{
  "arch": "resnet_bottleneck",
  "model": "segmentation model",
  "dataset": "aerial photos of the United States (SatlasPretrain)",
  "train_examples": 203450,
  "image_size": 64,
  "crop_scale_min": 0.5,
  "horizontal_flip": true,
  "num_classes": 8,
  "output_stride": 8,
  "norm": "batchnorm",
  "hidden_act": "elu",
  "depths": [3, 6, 6],
  "kernel_size": 3,
  "stem": "single",
  "avg_pool_shortcut": false,
  "widths": [128, 256, 512],
  "init": "orthogonal",
  "residual_init": "scaled_by_depth",
  "optimizer": "muon",
  "muon_scale": "spectral",
  "learning_rate": 0.018,
  "momentum": 0.95,
  "nesterov": true,
  "orthogonalizer": "newton_schulz_5",
  "adamw_lr_other_params": 0.0024,
  "max_grad_norm": 5.0,
  "max_steps": 14900,
  "batch_size": 64,
  "epochs": 4.7,
  "lr_schedule": "cosine",
  "final_lr_fraction": 0.1,
  "warmup_steps": 740,
  "weight_decay": 0.009,
  "adamw_weight_decay_other_params": 0
}
Rows from block 6 of a small segmentation model, named by matrix and row number. Rows with one number belong to one channel. Each number is 500 + 40 x the weight over its row's rms, rounded and kept within 0 to 999. All counts start at 0. Numbers have three digits each.
After each channel's rows are labels from the 100 images, of 14976, where the channel reaches its highest value: "patch colour" is the nearest of a few named colours to the mean colour under the peak. Only what is clearly more common there than usual is listed. The data: aerial photos of the United States (SatlasPretrain).
# convs1: 3x3 conv (model.blocks.6.convs.1.weight, 64x64x3x3, each kernel summed), inputs 0-63
# convs2: expand pointwise conv (model.blocks.6.convs.2.weight, 256x64x1x1, transposed), outputs 0-127

convs1.28:468490510566474446452487520449536509532523467467474538552515397556485544473498545484470467584516506496524548471500490504531450568406544515450527458461517425528502446499491444471514506436521541
convs2.28:469452502456493469475555440487499506549533589560510556470521520554502563512515385504477507513505442488510587468512545512420460448538517510494513488489511502487494490508520498539497476496486474483475490449539459493518499445445517476487464495479413437469527456508494508581485533540520488539473523457541525414513538449500480414475436526500549483435487574474467492443433453595522505541511
patch colour: pink

convs1.20:501456491519462535522493484503432443500474525493476450519525513529488463480433479497505489549540510521497496495367474473484456545402413464432499496436481510537480437463507445500485515471588489
convs2.20:516459454477450488488506489488496551496508504528585515429515500484507517479494522524470522536541562473516509431540474520480572524434467476488457473468506457498516567530471490450494516496471576554489526499522484519450495588509541540479551528436510448539500456527454547491481476495519504481496524447464481437485545535494515536463519479517475496458489485485546515570536509419508560447587
patch colour: pink

convs1.39:575474523470567527554455498554515526488521575536539589476521558485469474517530402523493486459484541541562522516463461465461480473506489522519469524494449501527524488552609531449485437503497512
convs2.39:481438488464444522519507528468492580529538551463512498471511535517479498446532481500504480501518449531518526479527492503486561487491476467463503526569438473567531477492541491576468392498543490449590477501544462562507535533491531499521456587530494487507537454478443493468598547452491560440527485454524493466486504479438437500462549491517461523489508509486528490554457498520481486553560
patch colour: grey

convs1.43:493490533467516518491464535484490525481566551482506463580489596540419462515557448508487473509494432465534446561481509474501555541506494525482532497550558449487562514470605568469510512486544480
convs2.43:499470494518559486490527505508419535565531493548487558466498534541526506514541510481530565590472480515469545514551533456478524498479521509521435516480554553493486515543555495482507404499483484460527498472551529532545527527529527538492517523472480502512413466526526526526445453512605487482553433491515490498456474535502464474474486477508483496462525435519514578492504459412525523552501
patch colour: pink

convs1.44:490432470550533493551462485510502569511482522524503518551503484557498546472532561496520462456463531572504578443561479477460445476380494527470492484550395494478515440504497495470507498532536506
convs2.44:500475465435449568472547497525491471564516536489462522461519522511491498479543546508536476461526471487456442489502488500560512468482463518540412498522534479513477485460604491566451464503475481531540478518516458532437523622419498505567480493536468501461533503493436497494549487511472461534506461433524489544535473481476575464543461504566481522516527511514511514468522493457533639529482
patch colour: grey

convs1.11:581519488415479565474408483450441431513478573507582498520534511513466514510502501509450534507455485500508509466473490487531515449546430450479482576502492514503464429532478568473470534454466499
convs2.11:459467480508454463457479522471587521501519451495515461572551482488462475537496510529510498440545501423475531522545491471556465475495565478503482541477501592521456557480481435519559486456511477465471482507500551533472537478461446465557518487633471511586542490511454521434542553426456508437496514420457599470561481493497466468476547520450452461487516482471537505490518610564458466464486
patch colour: grey

convs1.36:494530475467430466516487465415508466513556454546508442430496496480456514509494478457582486497499542495449522404515436411474492438474464446486478484536473512507515436512488534451523496442477564
convs2.36:537491526462457528491438495519481516456508505541497492482516546540470514568506450592511432461487504532524481488483447503516489436445459486438575505539376521471511540485428525412460561495497522473525491522524514584512573443490543492445518465534455519533479448425443577477554516540486490474510458575526571508427508508453508467542469501511508477512504524527485477425526458500579539579541
patch colour: pink

convs1.49:487584476445509517511493534495508451451423481555535496402431417536487442421487473525478563498518500489490534455538465482509459478525488477546503532531513477397463564511478519506472520483467463
convs2.49:485517497526511470515534410487497457589488504497539595555474467531449458523525494501587547461500481477537498486482463533443488468543445495556406479591509499492505499499501494484461536506591471500527441433552510479524523445417518520486513439528569510530492504545535488491482487457509463523499522437474501512520490474512530488473442458521511538524503467478459561473547488437524447494552
patch colour: pink; white

convs1.37:469567500476475477440485533475499501503475500468514519460424588451542436533511479573543463547521541492527554535580482516537531510420563482458446564538467498476495531505499543495527464502536580
convs2.37:468463454453484497537541475462571483534525522431501527506465481504494470498491504477497498563466532542517508467542441545489542466521511475432517515531480469540504494549391495536478475503528414537526502436521526489487507518507538476470519451455524511492554510592510526523532484525505460548507480485505500455367491492401510509474509464529506494443499524490499533492481470518471460505420
patch colour: white; pink

convs1.19:485491505432503517474536433490440437513448480420558414505448502428538446455493480504468510498532476503482439461432492440531477499563535444516474500424480502465483502480549458487433537535525483
convs2.19:594528432517409522469530462499607471451472577573542518540485499492494473503516474589519529501468500497462494516511473538561433533517529482564488474521482515536504464520531483481531546530468455420476510421509655489488475468570453428508487532530515540513550452499504472520501461481527471529481536570520447475443546461493489498455504534508500520514552522546443479455483511473429529539517
patch colour: pink

convs1.2:470529432413473584447542455475454457561494503487554472559466477489464430452526468558486536484430503444505493546476464511537527478547485485548511474515484480488461482431542464519435556463497473
convs2.2:532478544506511466443469510552546557503509536515567461511483492468543551478559473455538489507522406510509479494557548448472471513514517483474474506469476497533503510495561453488441367505450466508474493475466581459469497607525527525523515493445548453567556483431531529558540487446499502525535481520505493472426562543474528521474486529470480529603528542496481526444465472467451450480516
patch colour: pink

convs1.47:503461514535415498505473473525485466495530515497501515562469550518496534520516544541456495505529490452535407427487519504493420513499482416532556473446449472422510483458418483474420486476452551
convs2.47:516485503522493513472519463493535553538555502483492474541521502479535491537518465494526562484486458516503523513465478522555443501620436487480433545478559592501505525531465457542414509489502430579543434500458513562480533530520481563469466522480479573534499507558489487488561456488462503545537455469540476535427477537494562518518489443479517481457492501433457561457468519592442513420543
patch colour: pink

convs1.5:555534493479477565485550512453486519488416437488540457506418418498504453482525478552470505497499413481444485484486460523509470457489532490567498491458553546442562495495555501563534483438525449
convs2.5:532557495421515483483524458522517523441500455484481479525490526487422489466455542500497479503496498515455535463570532496520465445569505474527448457477510560525524490483440519496537441507466547495579491425526533546527540448431528483482463510445444419520583454486502437543558469497442502421515487486526479609481460540530464466485516496574439541544528560569516521560451583421565440518505
patch colour: pink

convs1.6:458555496455526422396500468576458436490423496487481495480441452507520453477510465480436510442492576479483450492525520477526467448484450477519526532460459493480486505536484449508424525533516439
convs2.6:501515466391464520488487507521551509486501506450481491494494497481495549543493454505536487565478488536561456494532474561477516523509488477565489556539485452487465546489479483659510485491530472493517498529507425539500500454496436498540481509443508403566481503466500493537515513552484515494506530481516457481521560537480449446516512600524463554439467492441546425557486497509462503421536
patch colour: grey

convs1.52:548526442422531478495542528470509423486499455541527442440516430478410484484545466485408449554480490546445484473506558463505534509457485470525468487577503526517539538473530514506548475442491520
convs2.52:509469498533564493488485518563541596509558458555450459560521527458519549433509470478477475373485574549509493475485452519514488495470507505456536569477520519567504523471512553496506498517534431468488504484525535472533521414461464470528443468469526504487441498473525524512556556445426505565552452470507503467479493489485462537501503514557503554506502479454546474576530562427504520535461
patch colour: pink

convs1.25:492476505501484445444430512490430472529564591473490460581452522455539525505491509544530538529495519485555463540530469468476421557489487486489580510513478500474498524505520457537508482600564443
convs2.25:496488490479464477502532499544588575582538472543484537627525527521498552526453488445479544514549499529528563478499497460507525598520525493478431496470462499504500537475493456465492450489475481465512569474410528550471585509549509465432510523561564484567559520527580525437467539493448499457525436477517522455545480452513496550533444478485518538445485500494495515522486517569504586457546
patch colour: grey

convs1.60:538510509535558516513541526559462450522488463463517445526476530566434502464607491488537447545497489464530492457512518574498470506570449553427530458468500462464549477510552458565479492436506498
convs2.60:500494502445457531541481503550483499473506470471502481538469478444495478436501508484461536549495517511529542520479603463424502503457515486529524587468499445506518499472543499560430431490482494477519527535402466488488460424535542501449478553456508564494516491501508487499519512474442512472540531558527518451557455564565472441479542486482476557508526503498536540525429526473525465536470
patch colour: grey