From a checkpoint of a small segmentation model: 4.7 epochs.
Rows from block 9 of a small segmentation model, named by matrix and row number. Rows with one number belong to one channel. Each number is 128 + 32 x the weight over its row's rms, rounded and kept within 0 to 255. All counts start at 0.
After each channel's rows are labels from the 100 images, of 14976, where the channel reaches its highest value: "top examples" is what is common among them. Only what is clearly more common there than usual is listed. The data: aerial photos of the United States (SatlasPretrain).
# convs1: 3x3 conv, stride 2 (model.blocks.9.convs.1.weight, 128x128x3x3, each kernel summed), inputs 64-127
# convs2: expand pointwise conv (model.blocks.9.convs.2.weight, 512x128x1x1, transposed), outputs 86-171

convs1.109 [151 136 157 137 133  88 143 166  97 112 184 108 111  93  67 154 133 167 179  90 122 151 103 153 129 118 195 135 136 176 104 128 121  92  27 120 116 107 157 154 159 126 150 152 115 119 201 148  80 104 151  90 172 106 171  99 124 142 135  26 122 123  70 115]
convs2.109 [107 135 129 112 194 121 100 201 157  53 142  94  94 130 114 118 110 160 235 110 101 101 146 102 160  84 149  68 109  82  99 111 192 169 143 138 145 150 113 118 108  94 107 161 123 113 104 121 147 137 102  68 100 136  93 139 121 129 145 119 107 123 149 120 105 111 143 108 127  77 116 108 101 136  87 124 154 160 158 127 105 149 183  82 149  74]
top examples: crop field

convs1.59 [138 107 101 164 136  99  83 206 181 161 117 104 214 118 128 123 135  96 121 126 150 141 187 154 122 171  97  89 135 158 113 112 108 151 105 128  99 170 163  78 129 121 118 123  96 102 158 139 148 125 178 140 116 130 114 109 140 117 159 127 149 176 133 198]
convs2.59 [152 145 153 112 147 128 145  88  52 161 180 150 144 182 114 134 152 113 101 137 126  97 134 120 122 178 111 167 143 123 138 146 151 191 136 127 136 161 151 104 107 165 152 145  88 123 161 143  51 115 124 219 157 121 144 133 166 165 122 154  89 141 174 118 186 120 154 119 138 109 146 136 158 135 141 118 109 141 124 117 126 113 197 101  91 139]
top examples: building

convs1.10 [ 92 169 103 117 104  94 143 103 105 131 154 156 139  81 117 112 134 131 145 141  90 133  94  41 114  77 109 131  81 104 145 114 150 109 136 169 143 133 118 126 129 123 150 106 112  87 199  85 104 166 116 104  87 120 172 138  97 180 157 113  68  93 122  88]
convs2.10 [172 123 143 138 153 153  92  91 114 106  16 151 191 174 128 135 111 103 117 132 129 113 103 150 128 140 101  90  66  99 145 110 151 112 138 106 108 125 128 119  76 167 118 167  92  69 137  80 175  78  63 127 140 135 125 157 172 146 113 168 127 100  94  94 157 153 127 138 140 170 137 163 179 103 146 150 181 149 140 140  91 190 104 101 153 147]
top examples: building

convs1.20 [190  94  92  94 123 115 140 134 115 100  70 123 123 131 111 107 149 127 136 147 137 127 102  86 126 151 110  94 100 136 159 173 171 187 156 130  72 150 153 138 132 131 161 100  48 102 126 105 104  68  93 150 110  67 130  57 148 178 141  97 140 100 146 176]
convs2.20 [104 136 116 126 128 140 115 169 132 101 133  94 107 137  87 117 155  94  96 145 114 180 101 127 119 134 128 125 127 125 111 163 120  83 127  82 143 127 144 159  80 139 196 121  79 173 129 134 131 132 110 107 182 130 126 126 120 126 200 124 117 127 172 177 107 190 138 113 100 129 133  99 180 137 131 147 107 141 191 105 112 106 127 156 120 128]
top examples: building

convs1.86 [103 125  79  77  73 160 139 124  74 107  70 129  95 122 144 170 136 144 128  65 171 101 173 102 140 101 103  63  99 173 102 124 165 197 114 134 159 154 166 133 107 141 112  74 124 151 129 118 101 157 111 130 119 127 162 120 147 130 143 131  79 158 176 164]
convs2.86 [ 79  88 157 173 110 112 106 179 131 170 151 144 139 137  90 126 117 139  91 124 137 151 100 156 122 174 113 141 121 150 127 111 105 141 112 209 125 118 137 106  76 138 131  84 139 157 160 156  73  79  83 131 105  93 127 136 105 157 119  98 134 131 118 125 107 171 121 135 112 135 131 145 139 114  86 106 123  96  75 126 101 121  29 105 157 124]
top examples: building

convs1.114 [147  85 114 152 170 133 118 126 103 128 168 158 145  93 105  71  90 124 127  94 141  71  97 138 115  86 117  92 128 177  95 143  74 103 125  76 111 135 174 115 158 103  95 148 208  74 128 115  75 168 179 129 127 114 129  80 134  99 125  64 147 103  71 127]
convs2.114 [126 134 133 126  71 101 132 122 144 106 112 120 126 127 144 130  73 122 129  88 149 136 109 104 100 131 120 106 116 112 117 106 103 121  85 105 164 108 127 109 147 113 127 133 116 145 169 113 146 130 129 208 125 110 166 110  98 121 122  93 157 110  49 121 156 148 136 164 107 148 112 167  96 136  65 154 110 104 149  89 140 154 250 140 153 103]
top examples: building

convs1.8 [198 119  87 144 129 109  72 163  45 101 156  67 136 116 105  69  92  86 159 114 133 108 131 160  74 109 116  86 125 148  89 157 135  89 107 143 144 127 176 145 157 127 144 182 123 115 144 190  91 153 124 113  86 114 147 151 146 154 158 100  78 125  95 184]
convs2.8 [ 95 122 152 101  98 140 184 113  68 124 172 151 116 151 156 116 110  91  87 109  90 110 159 138 125  79 131 114 133  93 112 100 167 118 144  85 161 116 134 120 104 177 144  95 171 132 100 104 175  98  75  78 115 158 102 144 115 174 160 148 150 111 169 136 103 147 131  93 124 127 123  51 180 131 109 127 111  86 118 140 129  96 105 131 150 139]
top examples: building

convs1.48 [ 94 112  84 118 169 123 142  99 109 129  83  96 169 162 118 151 141 130 118  88  83 191 132 204 130 112  82  98 170 116 118 165 150 106 129 189 152  96 145 105  94 137  80 163 151 133  57  56  81  97  98 156  69  98  53 117 147 101 140 107  83 133 113 110]
convs2.48 [106 121 101 105 117 152 171 167 131 116 108  88 116  88 151 137 113 160 121 154 106 110 138 136 107 134 125  59 174 108 145 108 118  99 119 191 130 105 123  88 145 109  91 128 101 113 147 131  85 138 117 162 107 137 230 116  96 153 128 104 156 126 217 134 102  99 148 182 135 204 121 146 177 127 108 153 152 106 159 120 187 156 158 168  82 190]
top examples: building

convs1.26 [ 91  97 133 129 151 164 125 155 148 110 155 151 123 136 177  36 114 178 157 187 125 119 113 202  98 111 155 137  98 143 118 195 137 139 189 129 170 141 128  92 164 138 118 130 145 110 166 180 122 140 152 132 151 158 175 148 128 151 134 154 170 151 118 178]
convs2.26 [ 92 162 132 130 169 127 186  64  95  91 126  90 133 151  78 115 182  80 128 200 114 110  94 114 139 125 121 185  66 136 138 124 149  84 121  82 114 168 134 165 107 181 148 166  77 143 126 134 136 116 115 126 109 184 108 123 124 112 130 105  94 143 155 154 124 128 130 123 128 116 120 115 220  90  77 111 211 148 113 125  30 158 203 146 131 161]
top examples: park

convs1.85 [152  61 165 177 138 144  87 122 134 170 120 116 146 212 102 159 135 105 173 116  80 132 146 187 136  89 147 127 161 165  99 129 159 100 191  89 145 191 114 136 132  86 132 174 113 166 162  83 137  73 161 157 170 161  76 113 111  84 152 158 117 116 131 108]
convs2.85 [ 96 151 133 124  66 133 140  65 132  31 114 172 156  96 142 122  79  89 119 145 132  58  99  99 129  97 131 163  85 133 115 133  84 108 115 100  84 184 145 163 222 198 139 152 161 103 118 117 159 102 170 118 172 139 165 126 132 145 142 121 122 140 158 146  71 109 129 122 113  87  75 159 118 143 154 136 149 105 121 120  82 103  74  64 147 195]
top examples: building

convs1.22 [127  98 148 104 123 125 114 147 134 145 140 133 141 144 144 117 107 172 182 109 212 128 138 126 126 156  71 132 117 120 115  63 132 153  86 138 107 170 102 157 135 112 132 170 113 185  78 183 107 181 150 114 122 126  92 109 167 146 114 148 191 159 179  89]
convs2.22 [147 154  99 120 122 148  78  94 176  85 121 177 113 162 167 123 127  95 147 114 155 103 150 169 130 105 133 211  76 178 121 122 114 165 123  84 131 121  99 140 108 111 158  70 107 102 118  99  98 142 121  76 110 130 195 163 113 124 156  63 110 103 168 137 105 164 139 163  97 156 112 155 173 123  49 149 159 153 163 133  56  83 169 153 138 161]
top examples: building

convs1.103 [120 132  94 138 108 116 142  90 104 150 105  68 113 136 116 130  83  75 116 159  97 120 124 192 102  74  75  99 154 151  74  95 123  53 102 137 123 137 133 131 117 128 170 108 117 146 112 142 174 147 186 129  94 132 149 146  87 138  83 126  80 127 114  77]
convs2.103 [107 120 122 125 111 122  95 100  97 158 104 138  96 120  96 126 141 131 136 141 145 107  96 128  86 173 142 123  64  90 121 133  54 129  95 137 121 143 117  83  99  90  95  93 101 122 126 117  81 109 165 228 110 104 124 131 125  98 119 145 110 148   0 135 204 125 146 154 120 120 130 139 111 124  91 154  95 160 121 175 190  93 121 138 133  74]
top examples: crop field

convs1.108 [110 123 118 121 122  72 152  95 135  97 127 178 178 144  81  66 120  92 148 163 118 134 130 147  87 100 125 128 118  63  83  97 147  84  63 109 135  89 117 165 157 135 117 111 186 140 108 110 169 100 155 177 120 140 155 184 113 155  99  90 100 116  62 113]
convs2.108 [145 121 122 118 124 138 152 132 141 114 109 106 118 128 166 124  69 114  71 120 122 131 110 136 187 136 130  84 131  99 171 141 117 113 169 131 126 149 110 139 122 170 138 183 140 126  83 125  87 124 114 157 146 127  86 146 148 140  74 101 145 119 104 134 133  77 130 114 138  86 121 146 167 140  17 121 128 174 166 132  36 123 121 165 194 126]
top examples: building

convs1.33 [152 113 128 127 189 110 201 101 110 103 169 120 160 120 104 135 106 150  99 159 148  99 101 141 147 152  94 157 154 150 182 140 185 128 165 139  86 111 119 205 107  94 132 134 112  61  84 105 145 128 109 185 102  86  88 146 154 131 100  87 107 114 196 125]
convs2.33 [ 81 119 132 144 149 133 149 124 117 119  87 162 161  81  91 143 107 134 163 161 158 146  99 142 116 169 128 160  87  73 113 144 167 113  92 132 128 131 137 116 169 226 155 187 135 101 161 128 129 106 161 165 120 111  99 117 104 129 186  69 140 103 142 142  97  93 123  79 150 227 176 130  89 133  97 109 120 173  85  97 172  83 130 182 180 139]
top examples: building

convs1.83 [ 84 126 122 117 121 160 133  99  97 135 113 189 126  77 135 152  71  99 155 129 118 154 154 165  93  68 148  92 100 110 139 113 127 116 115 195 120 126 106 189 145 115 119 112  96 149 178 148 144  73  67 120 156 135 135 100  99 103 133  95  62 111 132  95]
convs2.83 [112 154 108 134 212 128 114  59  99  98 139  87 143 110 138 121 150 130 146 174 124 109 112 156 125 129  99  67 101 161 178 124 128 134 154  93 131 126 145  92  87 141 137 148 153 197 120 128 253 110 114 143 129  99  76 130 101 137 113 183 139 136 102 135 124 142 137  87 108  80 163 155 156 145 111 155 158 113 100 156 108 113 177 122 124 127]
top examples: building

convs1.11 [117 187 102 158 108 176 170 138 124  71 113 124 145  63 130 182  41 168 107 133 147 151 119 243 144 104  93 118 147 115 112 108 148 157 126 120 155 118 152 103 117 171 146  52 143  68 132 146 161 192 128 130 129  88 141 137 140 159  72 115 103 102 137 134]
convs2.11 [130 126 139 104 153 135  90 128 144 153 138  91 126 126  96 134 148  95  69 158 128 133 123 151 128 132  72 125 126 123 106 140 110 146 158 202 138 110 146 121 121 150 162  60  94 168 117 111  80 117  97 133 111 125 178 185 106 163 150 115 109 118 129 121  89  99 136 132 127 101 139  79  67 110 101 154 112 111 110 136  84 124 158 105 170  66]
top examples: building

convs1.120 [150  92 154 141 108 121  96  78 194  81 155 163 140 103 128 107 138 101 148 148 183 128 126 115 124 119  89  86 127 154 156 114  58 122 127 165 127 102 128 182 156 143  84  49 142 103 112 157 101 112 150 119  84  76 163 111 125 142 146 161 120 178 143 127]
convs2.120 [ 99 139 137 146 102 132 157 169 139 176 133  88 100 149 149 118  92 106 110 101  88 134 127 156 194 137  64 173 146  89  70 109 118 180 195 139 119 119 108  82 137 179 128 132  93 157 138 118 132 152  75 138 118 124 122 165 112 152 122 222 122 124  96 133 123 187 117 135 138 126 124 107  97 104  79 128 102 139 140 137 135 185 155 114 170 170]
top examples: building