Weights of a small segmentation model.
Model: 2.29M parameters, norm batchnorm, activation elu.
Training: batches of 64, held-out accuracy 87%.
Rows from block 7 of a small segmentation model, named by matrix and row number. Rows with one number belong to one channel. Each number is 500 + 50 x the weight over its row's rms, rounded and kept within 0 to 999. All counts start at 0. Numbers have three digits each. After the name is the row's rms in percent of the matrix's.
After each channel's rows are labels from the 100 images, of 14976, where the channel reaches its highest value: "colour at peak" is the nearest of a few named colours to the mean colour under the peak. Only what is clearly more common there than usual is listed. The data: aerial photos of the United States (SatlasPretrain). In brackets: how many of the 100, against the usual share in percent.
# convs1: 3x3 conv (model.blocks.7.convs.1.weight, 64x64x3x3, each kernel summed), inputs 0-63
# convs2: expand pointwise conv (model.blocks.7.convs.2.weight, 256x64x1x1, transposed), outputs 0-85

convs1.9 086:444524552568522430397519428397448486461497437551455428530481418451461439506430469560492457450483432475515484473437483454527509514506467470418416546515458495441563499455436541545580506477454410
convs2.9 094:508469426456497496529582522500438522451481493577521569475464450497502507442498449512482602498507465508532544518587569499509545448591466538610365544473453466498465515486548566525460517522503484459475451523487488484518484421377517586391519518419576431521559537
colour at peak: pink (26 vs 5.2)

convs1.24 071:532483447553513584462514496473517530439559457494565519374423516485572531416556507493555550444556434511502580490409460570566465544495506452434436563558503467442540571524522428458477432513466468
convs2.24 098:459536488428506485525562458499465486567585482500505499492529582456487522505520526454508477543532577414545422440534521510506436546508453492524490417482425446515403506514607579554535485478534499389525534396504487496561612487481519499473515480441430469548519694
colour at peak: grey (94 vs 53.5)

convs1.18 093:526508536466420509599450583540619504473547394528509593555489479515528485490463499450508424478402494463492519479470515471497482510533441451480445514635502552596556435515538537503508461567457445
convs2.18 105:525522484474438495446595368530623438569422534446515603524479487430489603481478483506454492489477476529542468493501556556536428538543500482541561495470473454525520530491490458457449514477525473560520535455523594525479500510653541452567551528487605559577641579
colour at peak: pink (36 vs 5.2)

convs1.34 074:484495523572484497492597393396587450514497507467435528469526511441538429506574539565518461496472550470456600467473498611508449452559388499500458434446488467459435488542456432545496496530480464
convs2.34 098:452496507474481470553421532500604523481515452570469466601482513552493419564462474484471595463507409480513527481502519503541627423443617492438523569451526492487493557571578500440428414472468516492456540454497518482439461431487535507532500488579564445450617501
colour at peak: grey (82 vs 53.5)

convs1.56 093:613508502493504540452443485524581521464586428428508441530501527546584419457439539552429605391478442518499536510514526489438498433507490533369494481518506516497531508520546527427539545448439497
convs2.56 102:575463592507458504525516658529443515526509465526470474504419561560519494471498430454477562527470545522567482453528511468473432460447524484461583463515430508424479474551544542455434501533479483523577553492494525480450471544592525472585510473462491547532513575
colour at peak: pink (31 vs 5.2)

convs1.14 114:436521496526525568501465473493371536479477410416428480449494495498504499376533493506595549477508463373464444536499487414473458504420413515514503509462549451544465512516507502376487485492470543
convs2.14 093:492566534586494550543553472560476513458569451455470445498426519420471508407499577388503507309539570552494449494501547527444437505396538483488560526494547501516526545483556426474598474590488498542553480486491490525514455518471475450495517472488456448488492581
colour at peak: pink (31 vs 5.2)

convs1.32 131:473460540345413495482431452607556563441525538497490477498430474453455489472505476518430506498488473516446604461470447428457585441451463481473451413562478553465530478469565484494529506433474458
convs2.32 112:578500437539497542451415550474533521599503585424604502463476468532527511562515563489535509535471498572538469462518519490441566559410470509456436450511464457566491472637477539500497525479478455602581485573520553446475579532662523591496505456507545635568461461
colour at peak: white (39 vs 0.3); pink (37 vs 5.2)

convs1.60 120:515477514531514521396513510497457645524530545488523557477437471429463555525607598509528499439496529419450555459456441530535438511465447528485441474625484504448502508550517530518591444481501427
convs2.60 109:451396503446485548425541369507502506523558503488582452449424538486482489443505538492467574478478488507539553457546530530439571615514557504402449534504528486489459567551523522512509504487448489508521571511479437476519550488425527471451527575481546477572445568
colour at peak: pink (36 vs 5.2)

convs1.43 092:557608447504526544556503477433600477483490532401480550464439507516595399431556505461490525412467463443581538498561495515493453479508542532547549582544556455586502500527498524494476611480499523
convs2.43 098:513442483571470539556503470446531528493553446474480448478472532500444457479523527442487479453484465566519538477559551453603519457480447502467506503509497587471544517522450458458556418466451524533574547489472547555496562529497536567519521510517456472495508499
colour at peak: pink (25 vs 5.2)

convs1.31 097:527491559467531540598499512483576485520464445515468550513338432520527541529428520560557531497526559493509425421537543563458422503411520503528499563440546486501558578516396458437473498520475465
convs2.31 096:549476463551494468528559464465664471483505479467477417576533563473518546451490502493484515451508519454512465498529519506577380529532493551478477550476520536474479445501443533500526439498527523519551487474478542553499478486581524346485521524427528440402615618
colour at peak: grey (84 vs 53.5)

convs1.35 074:491524458567445515529550446428581602532526535412512547447568465419501509512536554471507448549544495501537447473418543474422526509520375510470570575386459496502455482556500567525490532436516537
convs2.35 098:516520538612525514561524480460491430549514532476491508512458489595515484512493421480509483503533455478547473519540504525478597422479503519422454506495549529495469457478643446402470454499587544426516500451508576554509552508569492432554492534672493490489542555
colour at peak: pink (26 vs 5.2)

convs1.47 092:437555460556394478516433536539523548538541539472456416501496451520466470614529565471565387484515491446514526495535442511509583471434530512463462514548523507631517541532550457470455386457505494
convs2.47 098:559503496574571540463536529506587555518506501410481467564486469449523499425524516506514545435586508564501548505585567530539546525463531531441530509430571589512477461423602453530517570521517501424398456484447551527502449408531494582501520485380541453493536481
colour at peak: pink (37 vs 5.2)

convs1.16 140:556565530497483538530485534493645552396506532509507548531477568533491450527527406468500519487521445502485614566493552495493495496590438420507473564493547504595572510537536448431563475475560427
convs2.16 102:440539586473579470527493527549535515507447498463531508517438520412431532404488514543512462503432407467504454511668608488549573568528604452453484534453493442498482516497451510540595497454532501548460467406475429531517477509417511419540450451452523479596535456
colour at peak: pink (27 vs 5.2)

convs1.53 089:541580456536489576458523555433415413501433451536506407403525553432538539447415428567532529438561495492510468449498442461520397481510517494433429563481476471473568462453555470483536515510465502
convs2.53 091:516506483570486400466520583485475558480535484490517603498560515502536499534505503533572477317565449529553561484490493465551445444439475550449561538462514475479508483465555499438453499537539452443500534531514480516509533465413554410587401490540435473506493591
colour at peak: pink (28 vs 5.2)

convs1.29 100:600418497510524523472493416479552477565474378480398565487494397429592497382507444504477563453502483566537467475470523432557431529512518510556497509525454451439475563529468513560498485474471475
convs2.29 088:524409494571521525507536568532356438541475537416412553552506447493550501455542548592497500566349505453531564494487541490493524417476393518528485654513451563471507522578476546468462447467507523448428489420578507526597521409471489487453499459463495444456489571
colour at peak: pink (41 vs 5.2)

convs1.33 100:437450492506487412507541519396517499493437477544535481534555478524463566492469489443449413503545478487503632500491439454521445503598554460551405515357443519493470453485505579524435483462475451
convs2.33 107:483490400465444512552479443491421448467503511430468471491487492463454516560526492474510529497470445473536474503570499458492448529469505504481493478477563440521490440449616567502573401489484539454418481382543392514443542608468479611540481478489491411494488507
colour at peak: grey (84 vs 53.5)

convs1.55 107:491541533511562565570526512492472540415512492574515543571520591519503518532545524462508470540531425548570481608499538541446543537574451509586546549502620521521616549514567490554508489593531508
convs2.55 098:452494522523477473471513567422410447621465463462491536473454470489550598478519498479512556531493466368524535530507526451415540656543440502453446581523470541427514447479561485460485445516497505423441585538544541541533516501584531604592492531568503501463440501
colour at peak: grey (81 vs 53.5)

convs1.21 100:499451520489461527500426518463468581509480345470546476481438510495467493506540443477511499442451578457434594454444482510490517522508555532457453474566461535515429490469590477357491515415419455
convs2.21 109:509526453521457534533462533514495486498477426473499531455515541627503435501480502481535554512514468567562574513495430505508723469446449523527493550467531467489517546538543404497452560465615464534483553460484479448510524432472512437563533543509563430464427578
colour at peak: pink (46 vs 5.2)

convs1.26 087:518575457495381528586542526416614519457544418486526554423516452507483488534636463504540523461521528511486574452466509493523445516610436481517421580517499490597510486468510482490475489484530540
convs2.26 092:511398535463518538553510472549485513517557480532477518574439495519483525544513514373539584481508422559531570569568554437559495490560488453552405586436472409522501491480552471543426509484497377582542556547528574416459562471535480553485463522425603518433511538
colour at peak: pink (28 vs 5.2)

convs1.41 092:476459542543429491415496510550406454398475451476497416510453388431497489427463450513511512517457534529438565473430459457450535537486424466465447478464540444527510568513393556434518510410507474
convs2.41 099:523512479466495471405486509582658596478533504470490503610574518467556505642528483566541528531525496618511474473544496489470490451550493463500526488509485491498551507472404584501648569513454452461521471465556566490558536408593543474446504606533450536481485504
colour at peak: white (35 vs 0.3); pink (31 vs 5.2)

convs1.39 108:513469457516556477482518499501443453507509410564556503428521484417545515471494552499538516573585363501561400465465475478570523486532577429484454600495433481465500443485464540615519503499422519
convs2.39 102:467523539418488539568482424483505519552569481498471446489482507533478490438509411413522399446444524465592544449526512510416431536512576499413531528524559482513511447440546375591471500573461315574462501549560469453547528545496488497478458478394533443428442525
colour at peak: grey (81 vs 53.5)

convs1.8 093:518492464455567489582607460483541427544599454433478564531503572543588453565511467501518576494521523554470489551590491610592560493524506531482505456449564512476447432515445481535461549521564497
convs2.8 103:520475555515475534530482505481454543537495475436469445502541559387424555467504603507444473476512475528500490494499505493521512544498542505462414486464561597459405487469555587491523501441459463566569494498473507454479496486512530525441523407531507452521463498
colour at peak: grey (85 vs 53.5)